A small model that answers yes/no questions on an image's attributes, trained from scratch.
Model: 23.8M parameters, 40-pixel images, encoder arch vit, encoder norm rmsnorm, encoder activation relu, encoder patch size [4, 4], encoder layers 6, encoder width 512, fusion encoder width 128, fusion encoder layers 8, fusion encoder norm layernorm, fusion encoder activation gelu, fusion encoder moe top_k, fusion encoder num experts 8.
Training: soap at rate 0.0017, 21300 steps.
Data: trained on aerial photos of the United States (SatlasPretrain), 101725 training examples, 20.1 epochs.
Rows from block 2 of the fusion encoder of a small model that answers yes/no questions on an image's attributes, named by matrix and row number. Rows with one number belong to one neuron. Each number is 500 + 40 x the weight over its row's rms, rounded and kept within 0 to 999. All counts start at 0. Numbers have three digits each.
After each neuron's rows are labels from the 100 texts, of 14976, where the neuron reaches its highest value: "tokens" is the input token at the peak. Only what is clearly more common there than usual is listed. The data: aerial photos of the United States (SatlasPretrain). In brackets: how many of the 100.
# fc1: MLP up (fusion_encoder.blocks.2.mlp.fc1.weight, 384x128), inputs 0-127
# fc2: MLP down (fusion_encoder.blocks.2.mlp.fc2.weight, 128x384, transposed), outputs 0-127

fc1.29:513444504493454462488582479529495497489451505499545449517500455461477483494589511459491497487513528425527468496535526491482444470521448519578487462453531528497519527478472460479488583404533448478453478494451482500522561404517440532446508481534471431492553474469624464503496526446478545545543537484478456452530583487530452482452547436509451480542459551489552498483485424483478500496552
fc2.29:567435495489555505550461495511512494523524555419472497478541474474520516434520552420477494552561518451537494467467412427528486562470453485536532530507525462463538465526508428481531517441496437527524489505570510485506433511493502487476487536558474574471520511451410515497460545526475531464545430516444507447457488518521571426541512514494453472547478555474535577538558507508528428456504
tokens: "road" (95)

fc1.186:485503507459493506529499477504431492518488569484492422475561504471454472463549527504482490482457481496532474544451497531489565457527499551504513421540574560474423529512487543451487495525538513452499554512521533495463455471438560561538505492500468432473545470567553524460442479556507470497495521512516487476473563548527552470593463493423561447490499569490484480462553481420566487402568
fc2.186:512491495544533469515456504494538458590462486507507521486485473521532535550495471409504537553477519495470509466512469523496564517506427511538473512400518482478546510520590526516547504526503542499481562499540537540485557454529455462444463477469491496515516497435518504479503533570556504505445509422506566512540575426504527447502519544543425521426559575449499494419479475487550615524509
tokens: "road" (66)

fc1.133:457485514509450461501543528448437501477551480523556554513513481482528506500527561488575542428509481482481551491494489482496493443509437545511488529416522513518479464472590517492434457487501471524455496500491530463532502494521432552518540547489498532552516500509537469556463488556479472500509481517497560468541477568555443519445437479464593463400496596546476479465488519466483455622572
fc2.133:539461483460538418514572494487520486475534512462519530522493551497486432469473452511498454609431544569412468442472506504478515521513531467540493516552623539540494470496491542518490472494521460490554378515515414580517530534466448502530441512490456454494577456524499586531464504499491496523536421504457527552509530477553493521483474525526491528502477501522468528520565535531487508535481
tokens: "road" (65)

fc1.13:511495485487559478542522497510540530512519543572462550489467440460477488559469543461522432496528433544504498485491458465453469461447441556504571510507451551505521561480486532559487440512466504592520550504483465522412561467519536426519480477474462467526448501525473467489548523480508533532476482507482509376480565425475517490424479526467570507559451567554489504524540474486514413472501
fc2.13:530463389513447456497524559505508425481524521521507484508450450503518424486513450556480567512485379439509484452489429459528511579474519490527469557538521484566537435458508464497532461536476553475539532484428437500528477524531524574523463560470510517501562484494473453506540518506422543500527490449499451454483548510487533487469491513487572467557489550548548449453514510483488523574512
tokens: "parking lot" (80)

fc1.351:457518422464479492491503487480493541621455440494463510528524537500591551486454513503551491480439531500483463527473440582502517489437501547467518527479541489413482531558536514523514495471544496475525518524562480543475382598486481498531589417451459476508525508493534493492533489509554552489507505518473524510543487449440435483530470463478541511473488552540426492559488470508498531578490
fc2.351:472422564551474475503440521534520511473477501568504455512537557490497451539503432504504478473444480532492492519453514510537485511471490543481520508467497523484541547528487500583612603461538501521515484451498471414528503489470557542539524501580500430474533501521483534522446533502559563533510541556541474451527485485522448538498452517499536507501503545464540536510548347551433491545487
tokens: "road" (100)

fc1.250:448504483521504519505563410442497451508434475468488520484522457538506489439463497550445490537485518564586452491525410491456531487418426488507484506523449485469532475496503506466526570540472472507537517505472537520491519447511452498511518564514416514588482570512562546474514539484572434415468441510509422529507472495549508506594491543525502539494482457523421521452473491543465503477468
fc2.250:490526472617472570572499514508526509453509539488494495489567508521529583421473521545500496592522599474468454526499484497549515520505529479543523570425471592530439497515495505523552513433461462508561506561497466460483492508582494523538453530541517444479527471489501513518542540527525516462451552424528537488510560512510470502523486456486556568473476443506477475500498532474528539565419
tokens: "road" (90)

fc1.171:508533534454470429529501496471451529510477497546510449480481446449487442466474572500555490545504467505565462571422508544543552485445451569453458552506534450486457482420488484518507548509401581477490581519479498466458457432481561499475528516454500519562503530549481492443519520457539521508514472485478558506560539424535546485487610479466571502506507539509527490517466517499448504453502
fc2.171:549523540515483465473521558502539473551473556522487482486551483472503474561421519538449557473507440434469500454546506521554530528526502508542492544491481438467493523475500500536517494520440541490378477528452504536510590540484493563497413491478429474518558471494467488474430519531512493624510517531478479506512464521458495539483393446578505534444473550546508469472525568484542484526534
tokens: "park" (81)

fc1.198:466543480503581480496547437502472558450502511486547507561449539444505561433538470492541531466500445526531463527529523456553446457508534529486494534510554470539476532491488473436565440512530476523564543446457540570552391485485511496479526483452509523490480475526474492436504452558517517478462504542513458513515458541488548475560579437485443551488450529506421516505596570497521461535468
fc2.198:456485471472495491505594543473458513523532522480496405509533506563500499494451560473541547472496507545473553517550556454524517508480493532539518474499412447472464503575522552513529424455482520514455568505499432539511487556525448490517477489496462537532464540486424510528456525538555542429520545483468492462481536506459511518556445444616490491492525600496577472549513428488467536466477
tokens: "building" (82)

fc1.48:436451508528476468526539477469585525545461545473458463447550514465542495507543491497471456430558494514549377583516510490468573510427526507458584428527543486465459512497534546499509525500450527518544552441471466518485452504533552561501493514497544469461467497538517587471469528520511534489579522535448436515554488514554479563532498537507534438483448497456522505486499573510532556515502
fc2.48:532520525508488529527421520531520504496511498490580512551454589430479435531511570465384507508456505470432527487455540550513559478531409520454546463530516474481562493484521522482541450528548530520469487491465493453516478535522516445512500495530456499511472531503479482425474516502468486537465554513544532518460509514507530525504505581486414486526457527436619412558520434509525539454471
tokens: "road" (95)

fc1.69:471451494538515446482513589542467467536477529488490547396474504454567478567510559466472568498493435521464550468503429434475547514481466432511501462511541604467542504498483514482466520546512547542483570491525518507447456495529573488426453548474464485458543494493458502549488448485559439566471524462495480509499537537487462536506533484521469493539481538480481492562548459514399554551528
fc2.69:521531556514472488604513463471498488505481487523591528491545538474468441510447468542525474459480503538555451501386546480531508481527429513626522527487491454575480511503490543561478455554437559459469459451512477443526486438513518522515449462463504524452547438451502486472477525574521553486437552535526588503462493548532500538499459507498481478503506563505504488511462528471470428489466
tokens: "railway" (39); "river" (25)

fc1.34:460533517471497505619503469522473546465475439458530576488499509454442584563552565494506439575495515502515478437419525513468512483490506515537573541531540483532503518473451436582471452554494464478511454454524530539519461517530471463527461509518514466529473544532430507498530536530519425458503468449463527439464503535503512487460509469514387523471486511459511447496526568456553530560534
fc2.34:540511445514500477430473487449590529446444518491534460515500483504499482503523491418407518469477515539514551532547461544532515434517434479459504528426489533489519584505439477500482480455505465514509617455467506495446534481539545502506518577544573518478464469526552514528552559514526464504549517531427538431571458434471532507486475548481473482570531519469456577522522547499506534478513
tokens: "railway" (68)

fc1.337:460498508516504485462511421540466541473510520529491527527464526516478453535500502440513405593506521564562497483465560524529462492447495482523482523445526480456477505492452534475514498516503511513523477473485492518522564427477549470575472467430525482427526450455452482531469502582498435493504471552550517447408510499513496525545558495489464541500561410437474599507603506501485492441444
fc2.337:459466511462462424521449466532489402485521488467531479503450516452541579492509535547471539420433489463510551527462472540486523527465440579481518474580513473576560524464519477514503549484486516523492503518492436534547503535488456529437501521529585524396465541462503534511473579486496565387513468476503464495450530500524463522466511516514499437487545522506542456552553450537477499449502
tokens: "river" (41); "park" (28)

fc1.55:499481518581514485556483464514490591488516488523552552514454540545480531524631416529494576540496508550493487428505532496519545502457528525522537532521532481492509560485457467420486542553508549535558439502492459515485445564511545529592546506536497545486512505515530414419476515491488515491602510454495479440546487565480502542464534444504526483518539489484529513470516549535508508530431
fc2.55:498439534487456544523476543491482551525563544467492564504525441476524513451449480423458508430489519493514479496543512496548527549459399474491506447515428444470609449467477460525510512478541519455539570464516512543523504468444573554469477484467561477589580511465550547566486488545502477456555458516520483501541511492552555501476512424493468537461550475520433487486460475522532455519495
tokens: "crop field" (55)

fc1.281:499502479507465499445518581487532506516515505493551507488473486461505501515474462430490520523472390611472430467509429500456486567414431491523534511517521502441496546461478485479480441494491453496477621455592482511486429524533546512508522505515516484542486474492422484520493559510501499424464473524521439463494512513498474513455513503436602520445401481539494449465502542535488515537509
fc2.281:519459488546509476537553478481534524535546519498536431584535551528530433471464512585462433560450499525472494561481518503563533525436523500547447509522537604565548466528530484456437501442526485452518515422505461512470482480482466519483497498542549558500475487509542482525485485487444543524500558482630426460456497513503514542542502484416529456454516525508559460463494485501547450470519
tokens: "parking lot" (51)

fc1.100:496522530416564500459557548494477498458518486431484514544553521410507472477559502487537450515557559455502480450481546529500492553502401463437552503485476492439464492516529560524510515467488490578566482521452452526466522592507488540468522469510485485501471494474438569463424508538516452511482485602488532515512564494536528503535551465537457510468437507439468485414501507538454431512516
fc2.100:516499508511573504509502471514521490495477499563458489531493528505598496489509480509544510499516455414527502517525557527512501574461488500432465439472459500501513460486562487519494542503487506506506474614502559513466501529507552446481568556440481506504475484517505511582522552558476484518531469435605448508402522468523561480544522521427453519483504490472487550377516479529590436497456
tokens: "road" (62); "river" (17)

fc1.323:494467501554452445534403508540555412490538567427452492457490535514543546529529469486508478456453465473471565559509487546476457505564469511539504479528561538520495480484510445473456525529496482547493519533556493488471510483507583474563533457518539549433455504451511548517504434532502477449477491540520523489493577445528510550509446525445570579539506428602495514489435542493484485461534
fc2.323:490445468508503511419536440496484495494521485520543553529561422542495518508582448460528500470461545460464511386528490490412474481545532427468494492552522474459487431467450501462441466490438503502534457483544521487522489515555527548509524411516439453522453476469475519435479599520522507474536522505429520475470493477474495539539579466495581463507498493551503446503486498413459531533500
tokens: "road" (74)

fc1.354:540500553583474503529516500511444468528540531447556569478499507478605424517477541497497538487449574506512424495449483486404452543435501485480491465500532468443527509508539548522463577502555497536483497471564490454524510415502491474459525473469570452543471431505539549521483457498436542494457543470516497542513499537428550551507451539521562549547556515463525559477472542529493479480476
fc2.354:555473521496484526526463529430469537425505548495525508556505494493478477480528533552529502477503577535527467509449488457539485562494615514522435528493504553487539498477523544495504479439455508552490580525542514468532501535546515400484514498515480447493451541437449562489501541498452635487526484475435569578492574513455548516501510515547457497569501489423509507544515471494430491504485
tokens: "parking lot" (71); "railway" (19)

fc1.135:508479501543495515573580482541482413537404464472467475458537525495477526475517529510432467554557504497509469523446477500431427519512481549443520468509504579571534442472520491494510458543488447536543502462500414512576440380489472489569480501538498525540484458543506475564475502497546495466540481425545492516499499462553509587483518490546529587555468477517501551475514506490487496521492
fc2.135:482578493576457469543475496482507542497481526509463509522558416556512525560536489496511524512514528499516419453572483478486441501541499468466454558476421518510462473462474537473565497520564487498505464435557515514501532465557487490485581483471413500487592470469437488486554546544441514498532461450416599508452459473517490526449565515473495556502464503471501520478523479588470483530541
tokens: "railway" (97)

fc1.365:433483573513550457409457498587504489500554434554491492508505489438467574509460516503527459518441410447500402497508487527530520493495514447476500521565516486524538483480530480490577542530464495468488512463473496533454578498495532540476497539480488440480479445459478481568509481566425484535524541482581466496496592532467544557486508587484547442549482513516474510538453545502474501524450
fc2.365:521498425446493554545454478511521466517490521529533440536502457493542504548520491531522486446543552477476508535517469486493476506541505537508560508508451452484594509521488479441438507538479535447453419581482557425479507545522409491441599451535443496502492529564599492448481424442440481498536521441526502498447481469513569433535435549485471508465504462488526547486499474508518512521521
tokens: "crop field" (59); "parking lot" (24)

fc1.136:524543522437531466453537545525488526578462476473572475508460539460494428524535514366507520489488449460473455493518461518476548450576457500478491532523433505483451472532403459499538514488517530418573540497474488465525494510529533492443489582576529533511510498420481481464467518473484447494565511510482486463573450550466495539474483460510548539477398486428450478493497483508490501485485
fc2.136:428498514538536544457502467492438469495424530516489498490549547562519472486457527591508487427409499545473473492551519472487543604493452518461559483480545514444522521485566524549512512462463467525458450518500477435470493502456426450432441534447477491529481493459488535502470610550523491503513524504476414528544515516482454512476525530488535474449556504526584535450481465502478500583503
tokens: "river" (52)

fc1.369:560527505405559473468531490540508438418524534475510506470477461540530458558485446502526564508525483522481531537499544490473488484547447553545546527488476536514493445485497518454519491507502570605482497566446491528456449524500530536506462533452496415485489530479522500454552492491461472540421521502452536513514588429426547504456576522453490609498473544484460477532520528507493527419483
fc2.369:467458571492427490517569553476461456490500513558516538531489555519510508510507490475530476464532507460461479438549464533436460509537541512535513590504473499502413495495477512433553474496440495495514492542574511450532496518512564563425572547489508530462558439450526478486454499541537529484454382487545510548437500499540448481544508438506472446502451527569513521486429546503492477460564
tokens: "river" (45)

fc1.11:487405502513478499486491483452568510485512573467524470514552513449477563474485484508537534487514514444467478461517453505493555503453468525578530521520386485514509523559419456516484575509416455564490492479551505543436515505500593535502560520541485525543477449483484447519489510434504524535493455516468547446552581613425488512463438525466480483519480499461487458482512537531490459502544
fc2.11:544490482518515519546512493556491557466499418525509557520514530567477468485509496471477498429573515437494537530443503512513548510439548503446518468447488544473481484451442474484487465465568543440562472542519442521601470513543540472440535463445476528547512470547501583516494480483539523427540487496453514523491585594564557449501453468580487470533500531488513457527430476463519519468528
tokens: "river" (36)

fc1.234:534464518462463438532430604567410499514495504465459534385510510448497483539552532471467547478494495485532543526513440531399526430475527478505484474527452488502490449456601545451494486536472510495508514449472476452478486534472519546542508519444566506508505435476497501471467487477470499565465486569504475459533543523501495554505523595457491475423462544547457496517442531510463513550494
fc2.234:477446554457468518553532548521491454445454471536569499521489465472459529491545498449426502541484542532444490458552450489414532430554470481581516558523502505548538420567475483542525480432502531444516551534495509558455538535508575446453539484487498429536533508466503479572482489471513536477400463497527518534518510565475493537527482493492470482511482524544509528586494515508429453556460
tokens: "river" (55); "park" (39)

fc1.78:491500534507556433447483492561501484521476558503558508548517496464457481506495546525456493481475477527580496494460444535529595445512571455489503505574490572478532477460527501484496502542456462563472529481468489531525426491462500447499473558441529459494519449523494500449555470509512482494539496581461532513416587500485464506488477510482476510592433508531436470598466451565461535430451
fc2.78:540510472426460482455530486520539522437440506426453486474517454473504522437448508498473609545558454460496486548447483549471425526536578480531486596483505441513491521469503537512524448517506548352484506495505517539461489534529487522508563526520488512491439535491524479455485480455528451519498534493518507486540529402516438497528510544424486440525511517510508545485496558449473439526541
tokens: "river" (52)

fc1.58:512414524481452512486494478470464502547507486476490492489522495587480496453542531403493519551545518478524493474537403542464497433580451479548435490497475498477487481442441487510466434464565489492554541479538494532527510582471463483512511509497468504405508492411485565526408466555430500497536494553452517541526521547427539457436489492545539499490487481508449533474501543579485556491508
fc2.58:503552475483504598505455521566475450480507450577462453504537528518516458480489519456450559546474508485462458459482526514484524431480392462455410553521554497450517480510531517565448529518527508443490510455428506509464499475477462516497510493421545462521564453549464522524527538485540555580507459470473462493560546456546482556441471399486479492490474478554532475468458524552470536502477
tokens: "railway" (17)

fc1.158:544578531473503499471419555459504484544540485445510511517475463520478493451547481464523509525522521526569478549452437534446506513417593491517581511446518523507517616524461579486459528502489472425444498543497575517481543510490484515437469498490513497493471488480509530534531485569502454531492467521542488505564478505477536522520584532519557508489558509436476503420499586538584501482454
fc2.158:510623469524466485542493531492515477445531546456458483427490550507490536517461554516444451495511518472526531605490540424563453445562445576570493562468551475494577445557529516412502498500529544505441496493453487531449517471478453466477450490501529453548492521495457493456493500482538534503472459556481505500527445424499548445439479484521426524547487491514453496508523446495500487518546
tokens: "parking lot" (29)

fc1.192:524481542564512512434424513449510510477539466417563538482521497549500510459520504439509502506529536468567533454463448499512527475457469546544509530430547574501493518430468486486485547496524504515484504508480519510504543637479362498528516508460485451576502489538523501539403534498477442470580481559457528478548505497531497510519529493484477430442529482507457512488529559491526561457526
fc2.192:523510564492532508475505528537461503485564495448568484454502501501454563520469526442539571517514540522557541426543519472490564448487467585538560523503612530492505541524457452508504546509550518433470506499452444437489474548445442516503507462425593421560513510512472426536405476508440507494442459451584511533525476505505469473452478523505514490490513514459478522496484514538514501466484
tokens: "parking lot" (100)

fc1.311:488460502507488602545473500556496548602522488504392484539462524524558536449467530468523483486454504552515496520458494492413507445529474433492509441504546568473454485505488502539518472485441483526589527527540457427482480462439535515489558474484521456496553507526463474493497559541496485479479509521528414488494504553439433439447515463475496503498476484475514631521542429514470501470513
fc2.311:490508490408466539469541540567465521463443511469472466524477509511467523457509468492526540507422545510472575502505454493492530478459507474458452457486484559453537547477549547488596511424422558394521457518532412486534522535522492462437512508533551540522469509515477490463509488421564467496466502536560472526521480456495497445501518537481513457467476559540445551529473507521542393552524
tokens: "park" (94)

fc1.4:477486632529501582492453462472515397539455508519489566523463568496510551574471483474504519494529516451514406513486458517512474582565514466444451479489491476498438472509437527537427504494453549493435522484485470490458492487491532445455481533527424490510503491422474542520481481530529536501491441542540572524519565478557496522539510496508557456490521440540469508494490472562515579496537
fc2.4:538468480427543450470492518404492495535500466501502557580489473532518451475460489581558464432439458461491470523409576523476523459556458462497527520480516448474470518485457520461529527564504507538475529480425539533518513560535551536461486436447463461504558538491461494558518555458498528477509569509518465445476512481500487573531472431559398483541503500524515454534547500548488463471524
tokens: "river" (45)

fc1.221:486441446507534481470609402512479548547459481473463487522538485530465523469522551555514457570522466508416448462544507516524542510460592542451505529519517463520447499404417583544438590555467518526462496516520518474530497499465522542547453491470445526525505465523512483512505537507463492495563516481536494523567473505518521521508515476502488430444550473454476520442544579552517500473513
fc2.221:508524497468476474511510514511461544466479484481484567486485458450529482499522444363553462518454467476479470456451443470492552535498526525541474561508473449539539440519503499526510574487627484507557553588485496547565449508481481481542502500532507412504490485509450442559505474536517478553482507470457494466455448505578512476455544481446484496469539554504555486548528490472536402511450
tokens: "railway" (32)

fc1.61:480520554479467484497475491554523544480519494396492492459480591527500524474542467509467480503486521492509456546538523428488494495457557456601519418479469531435531528460440512473521528467461516504499444495538554548495437476502525585478536444498514528512411560525459514479421530493564534411459478448514484429495516452460544484512577456431507510475549494448462494549496482524528531519568
fc2.61:572490523526526530554594486479508581494495462460540465530488508515536562529495455458514437516498571587461509571495563531475525494510454470568502432505435448387522523537426545510494458496537561480547438455437520521457527529534530551550504519511479493483470543562507506461514450534461443457535466467549526510529498487507465463536516496487511432505489462489458529515522468518485571571566
tokens: "river" (17)

fc1.283:503552418490512527544481531509464464463541534543566483515511553414530493521568491546515477465435434486530507459426531566485432496479491521517507540534521506541532495476569493511504530444491428477503445513445442556493490451450535479440491504432547471455531431480472567417519534554520484572577499509485554431467504449489556536543489507529463415471445503539473500481534511545476483469473
fc2.283:464513539550525529450509489461496527471441492534485506532517468486556533450479500549534489489496478514538540564524556449537502516495524565479578547471461467544498536405603494536566449519520487453467417477575524456557540496480524491532473526458521537483492548541463554492564472485488492556436521500555480541523514545512445528397466430474531507542540517545520514469450455472546592536455
tokens: "parking lot" (64)

fc1.128:520440579489560537500510476470547557487477480545517476495490508410437498526495510539429507489526404497507506566398465459512529422498506452496484518559503514520522475456463506466536442420480537484477554522490473520514491419525523456491505459492454527504507476501570541480566455444467487503480563476558504406592564489549482500521537439518462504534442490435477445491518492537475562519523
fc2.128:508487490510516450517458449521540497508509479534523513421553546525516439527515548490499481538589480411499572510476501499495477537484516532500482494457453499513542521527500433467517551472489465508511556542410497467515544500509511532557539444466442538508500487531533496504451594506521530500496462458511580468462451416538504417589488549411578496483451503519522541414485488419517435459465
tokens: "park" (69)

fc1.123:524484478405459543436499468488455469459488460525521497502443501467600522444507498434518482544485430518548423554477471503491521524483519524441569521504498466456519544530429625557489523458482477547519486524559505460444413477479470554430471447441470445533534502491532465526483547548523522516459479514502542518583478475493545446520499564472540498521506494553481532452480487476527430538484
fc2.123:471459438487575477469541492564549512524514443517561439493576493475492517489543526492434490489481539490460494455485516499499519532479499533455521487429453511457533453487533503474514508448509545469369605510450448547464445523427437504493488515538471537551517444452492593509426492517490538496509517515493539523502533528489493402522462514484418550593492532530482509488449481486512528551551
tokens: "road" (51); "river" (43)

fc1.312:446475498520519518491455500525455512511573477527533447469503445442491415452491524447461528491515490527567477479482416522538478463535454503476473503571574544510492507434506420434514556489485450545553491487480477474538542518478471529516532458511477535454447419542503482552483518496540574533501435505562503510510476527476503457526486393439508484463483591515432567517493550473590500542542
fc2.312:514438521420468449462486524398474532495478549502570500479505495485483515535442531476505521522400521467477521481519495528449503481511432560475528549451555478538543532485580468512520552495457458504475419464451483541582563513518503476502514539485469478506521479458561582563449502550497627468495516488516503433543527529490464535563539507525457520531464590502458533442499512490520499474534
tokens: "building" (62)

fc1.151:475501512535598467511578532544505492503493551480550415457511514526537491498525522435511516524490523584536555537456494458507464522492547436462424539568443475471518548464560611539511464491456513553524481518438466445450541467515459494507527533549487442544474451490445444478417432515537540491483420545514484519519573518548464471474530477506518524491469491506490471511564429540497517537504
fc2.151:418462492493479454447448500535500490402513544480480567472553459415487514453435510600547577481499498514475469458432485550461552403459551508499467490520444523421437502545488547500514555483378508546539491448489546519521506461488519468474521533475501528504436485538448483531538503536514484551553536509520465511452528447489496553519431495481484545531498497447532538532485456485496512501465
tokens: "parking lot" (75)

fc1.94:466553580441552451485577516540501497481563448453425498584448531519524441493547424495617555446486477462507531543512512484515468458504521392475523520497445576510562497506572521496509495481472477514456527534502489483535489555490520485510502553551469490521524470464531511511514445445519431507500510501467473516488473365506477576493492489485498529455536509504531475502499416541517461467478
fc2.94:528446507591435495499492557438488458466537586497496520502462573499585562483512512459557485486516570537490483500525521515540451461527533480503482588521461497446503532458542483545471540533551438483505549543488563470457441488468461521606509501448488615477517572521456460552441548497506527511536552509504545526458509496511527534515512430514455494519506557442482488470536504528480424493520
tokens: "crop field" (64); "river" (23)

fc1.97:442477463542429504494473480404516517518531494511426472416550482544509494512485508461541565530468524538496529535474459472427501511516568506514508455507485546514491456493518416415432427506503498499612513509507524546490595477504496544516494547517476496486494511480509550495508500553429414507459535454507463523517461457556539525415451497528521514553480442441462450532512592493478494468459
fc2.97:512531560535500504398535538545515585607517521512503463539533498459538516476458513499560472548465503471466541473509479586516580486546492441514514542494387498523516456495423518517459545478464492488437450525414475481570530555489535456421470557468463418530516492520490516486493512415513527502524430542496550528481464483492524511478501570515498545478526502457497467529429501500530507523546
tokens: "railway" (60)

fc1.175:487501441463487539504464444488528548426455472487554540521539514469449535504516490526556449471595568487515470487464523487501555472489511561422540517478531527499511471430469529555489458534481538446496533469449463522472506546512501503511501476518471500503561518518419524463546572532461532469491560470501539412483452511488486481481520485510408418428474537430465509571515566505585568566497
fc2.175:504527502536435503479493512530481521476505552498553524575508471507515549486503480494456559558520477494503475569492468503491518464503449506408485488475458577533526534461431509477461478495548455469489444547510524383453514427509501509561534484509550512441485451562527510500427461543522486469503452555501553483527471496544477504467511563475450447467540545482432581511379553463496533483413
tokens: "railway" (34)

fc1.326:476417471516475516508563442491437523397516507525528487511465493503497527462472487509484508532544575499459487475518538510498518426490520533517501465536509515512513511504442482480559524523441575528461518521507447478518521456561485460540427600415456544502514602521415471379510541482541445513451489468509562418527481467538487531559556504480470529496523532520497574517466548475489473512468
fc2.326:502551494560493544502587523553496457537513414482430495503485533512530455510540521518441472516462543487457506502554550501525454452559464442515494622527448485552532529466558423520460461473459509521484438422500504538528524498483556553540566460567424495438519506477473469455543568511520451448488505474457506505572577480440465480512514544523484471465463501521517500491514514473525492524415
tokens: "railway" (74)

fc1.304:555526570530554475501528497496488490529501502552480503514560465492511451503522504476528466551463538514509477478477532533520463570499489538455521429395436503461519508443502576569483545508498498559516463465487483569546514601480561519492486498517512450489483556436427523488494507516490488562549474525463467503480535512524617454483543477575555507418488510476488486406493406549547517496459
fc2.304:518514499511577505522552465461581474525506447578493503494484534502509400511536560512574428555512477455514433478541598546430546554492469526499486492512515477492479468542566517550528537509531522552540446580465510485548536445526524534482461473526481473492517412483535505450513560500582524536492476417471434457556458480583475452450540465452519515494489534462487523472498473522493508482486
tokens: "road" (61)

fc1.91:503501582484531509462521442547523506505454512478489473485521488522531421542531510479501419509482497507478472564455532496491549472499457537482464530445511570500494503524494558524497544463583491488514508474568591563506468383482518459530514543542567372554529509569457517468480540533446491557570494516476449501465507463546537563518447526465578523534503438506521474499535524503518495548439
fc2.91:520476467462458492517448478463568527454447494460486598423463529530442531480508487504490542507474491521412500443483458518466498480548482517517453524489434428492580548453557456488473513515524506518509512511462514496539491543496471548422465446445533541474455520566548544492448522518468499492515410452479499486471436573542558437587497484510484441497503576420503538461436467472530542510505
tokens: "road" (100)

fc1.305:478454439560472517430482457473477451513513465523462437472510418485549473504544513459538525489480524578548499504499459493452487504474529442576532582508519497419516571521453507510458536510463460559550514496459475557520541475526520540531476526613524479515503455480560525518531462564452490501453504542446572597520525518587445464541524527517477484501461463449474550506485484435453480522472
fc2.305:575445484532510519528497502513513525446479493511548507485502516533572554436479591513441451512477520507471513530517554518460508548491535537487472500526562477367464468531451499516490512560482486468445527476471498419501467524523512495444487533457536555469533559492509464577515486442470591381453494547534505464483510514536483519509473476530484449494463550529537470578479518467396514516433
tokens: "river" (45); "railway" (36)

fc1.321:540453523501489548528480463538546578481459482538560570545418518481492519444505475485529505503509525528582550489537517458465547449506513547478504586541491569573460455524491510489458426461555551501544511533469522472475491520499497442469518601494537466459420530556483459490537457510454538502447531478451490423469484493515472558444448615470466521513465512445476468535487516512522523480559
fc2.321:555510478550555468576475557511551483582510527494469511518459499472424462553468429470474505510497504556591517464528448462573500482534547490461472521477488472530505484484529528511504456493545566450559509490453545502441479530564553399564510513491518443494429470500465510446538401537499481555519523465549500524498524498530478578449532502445539474491475508454469501514541550493563454424538
tokens: "river" (67)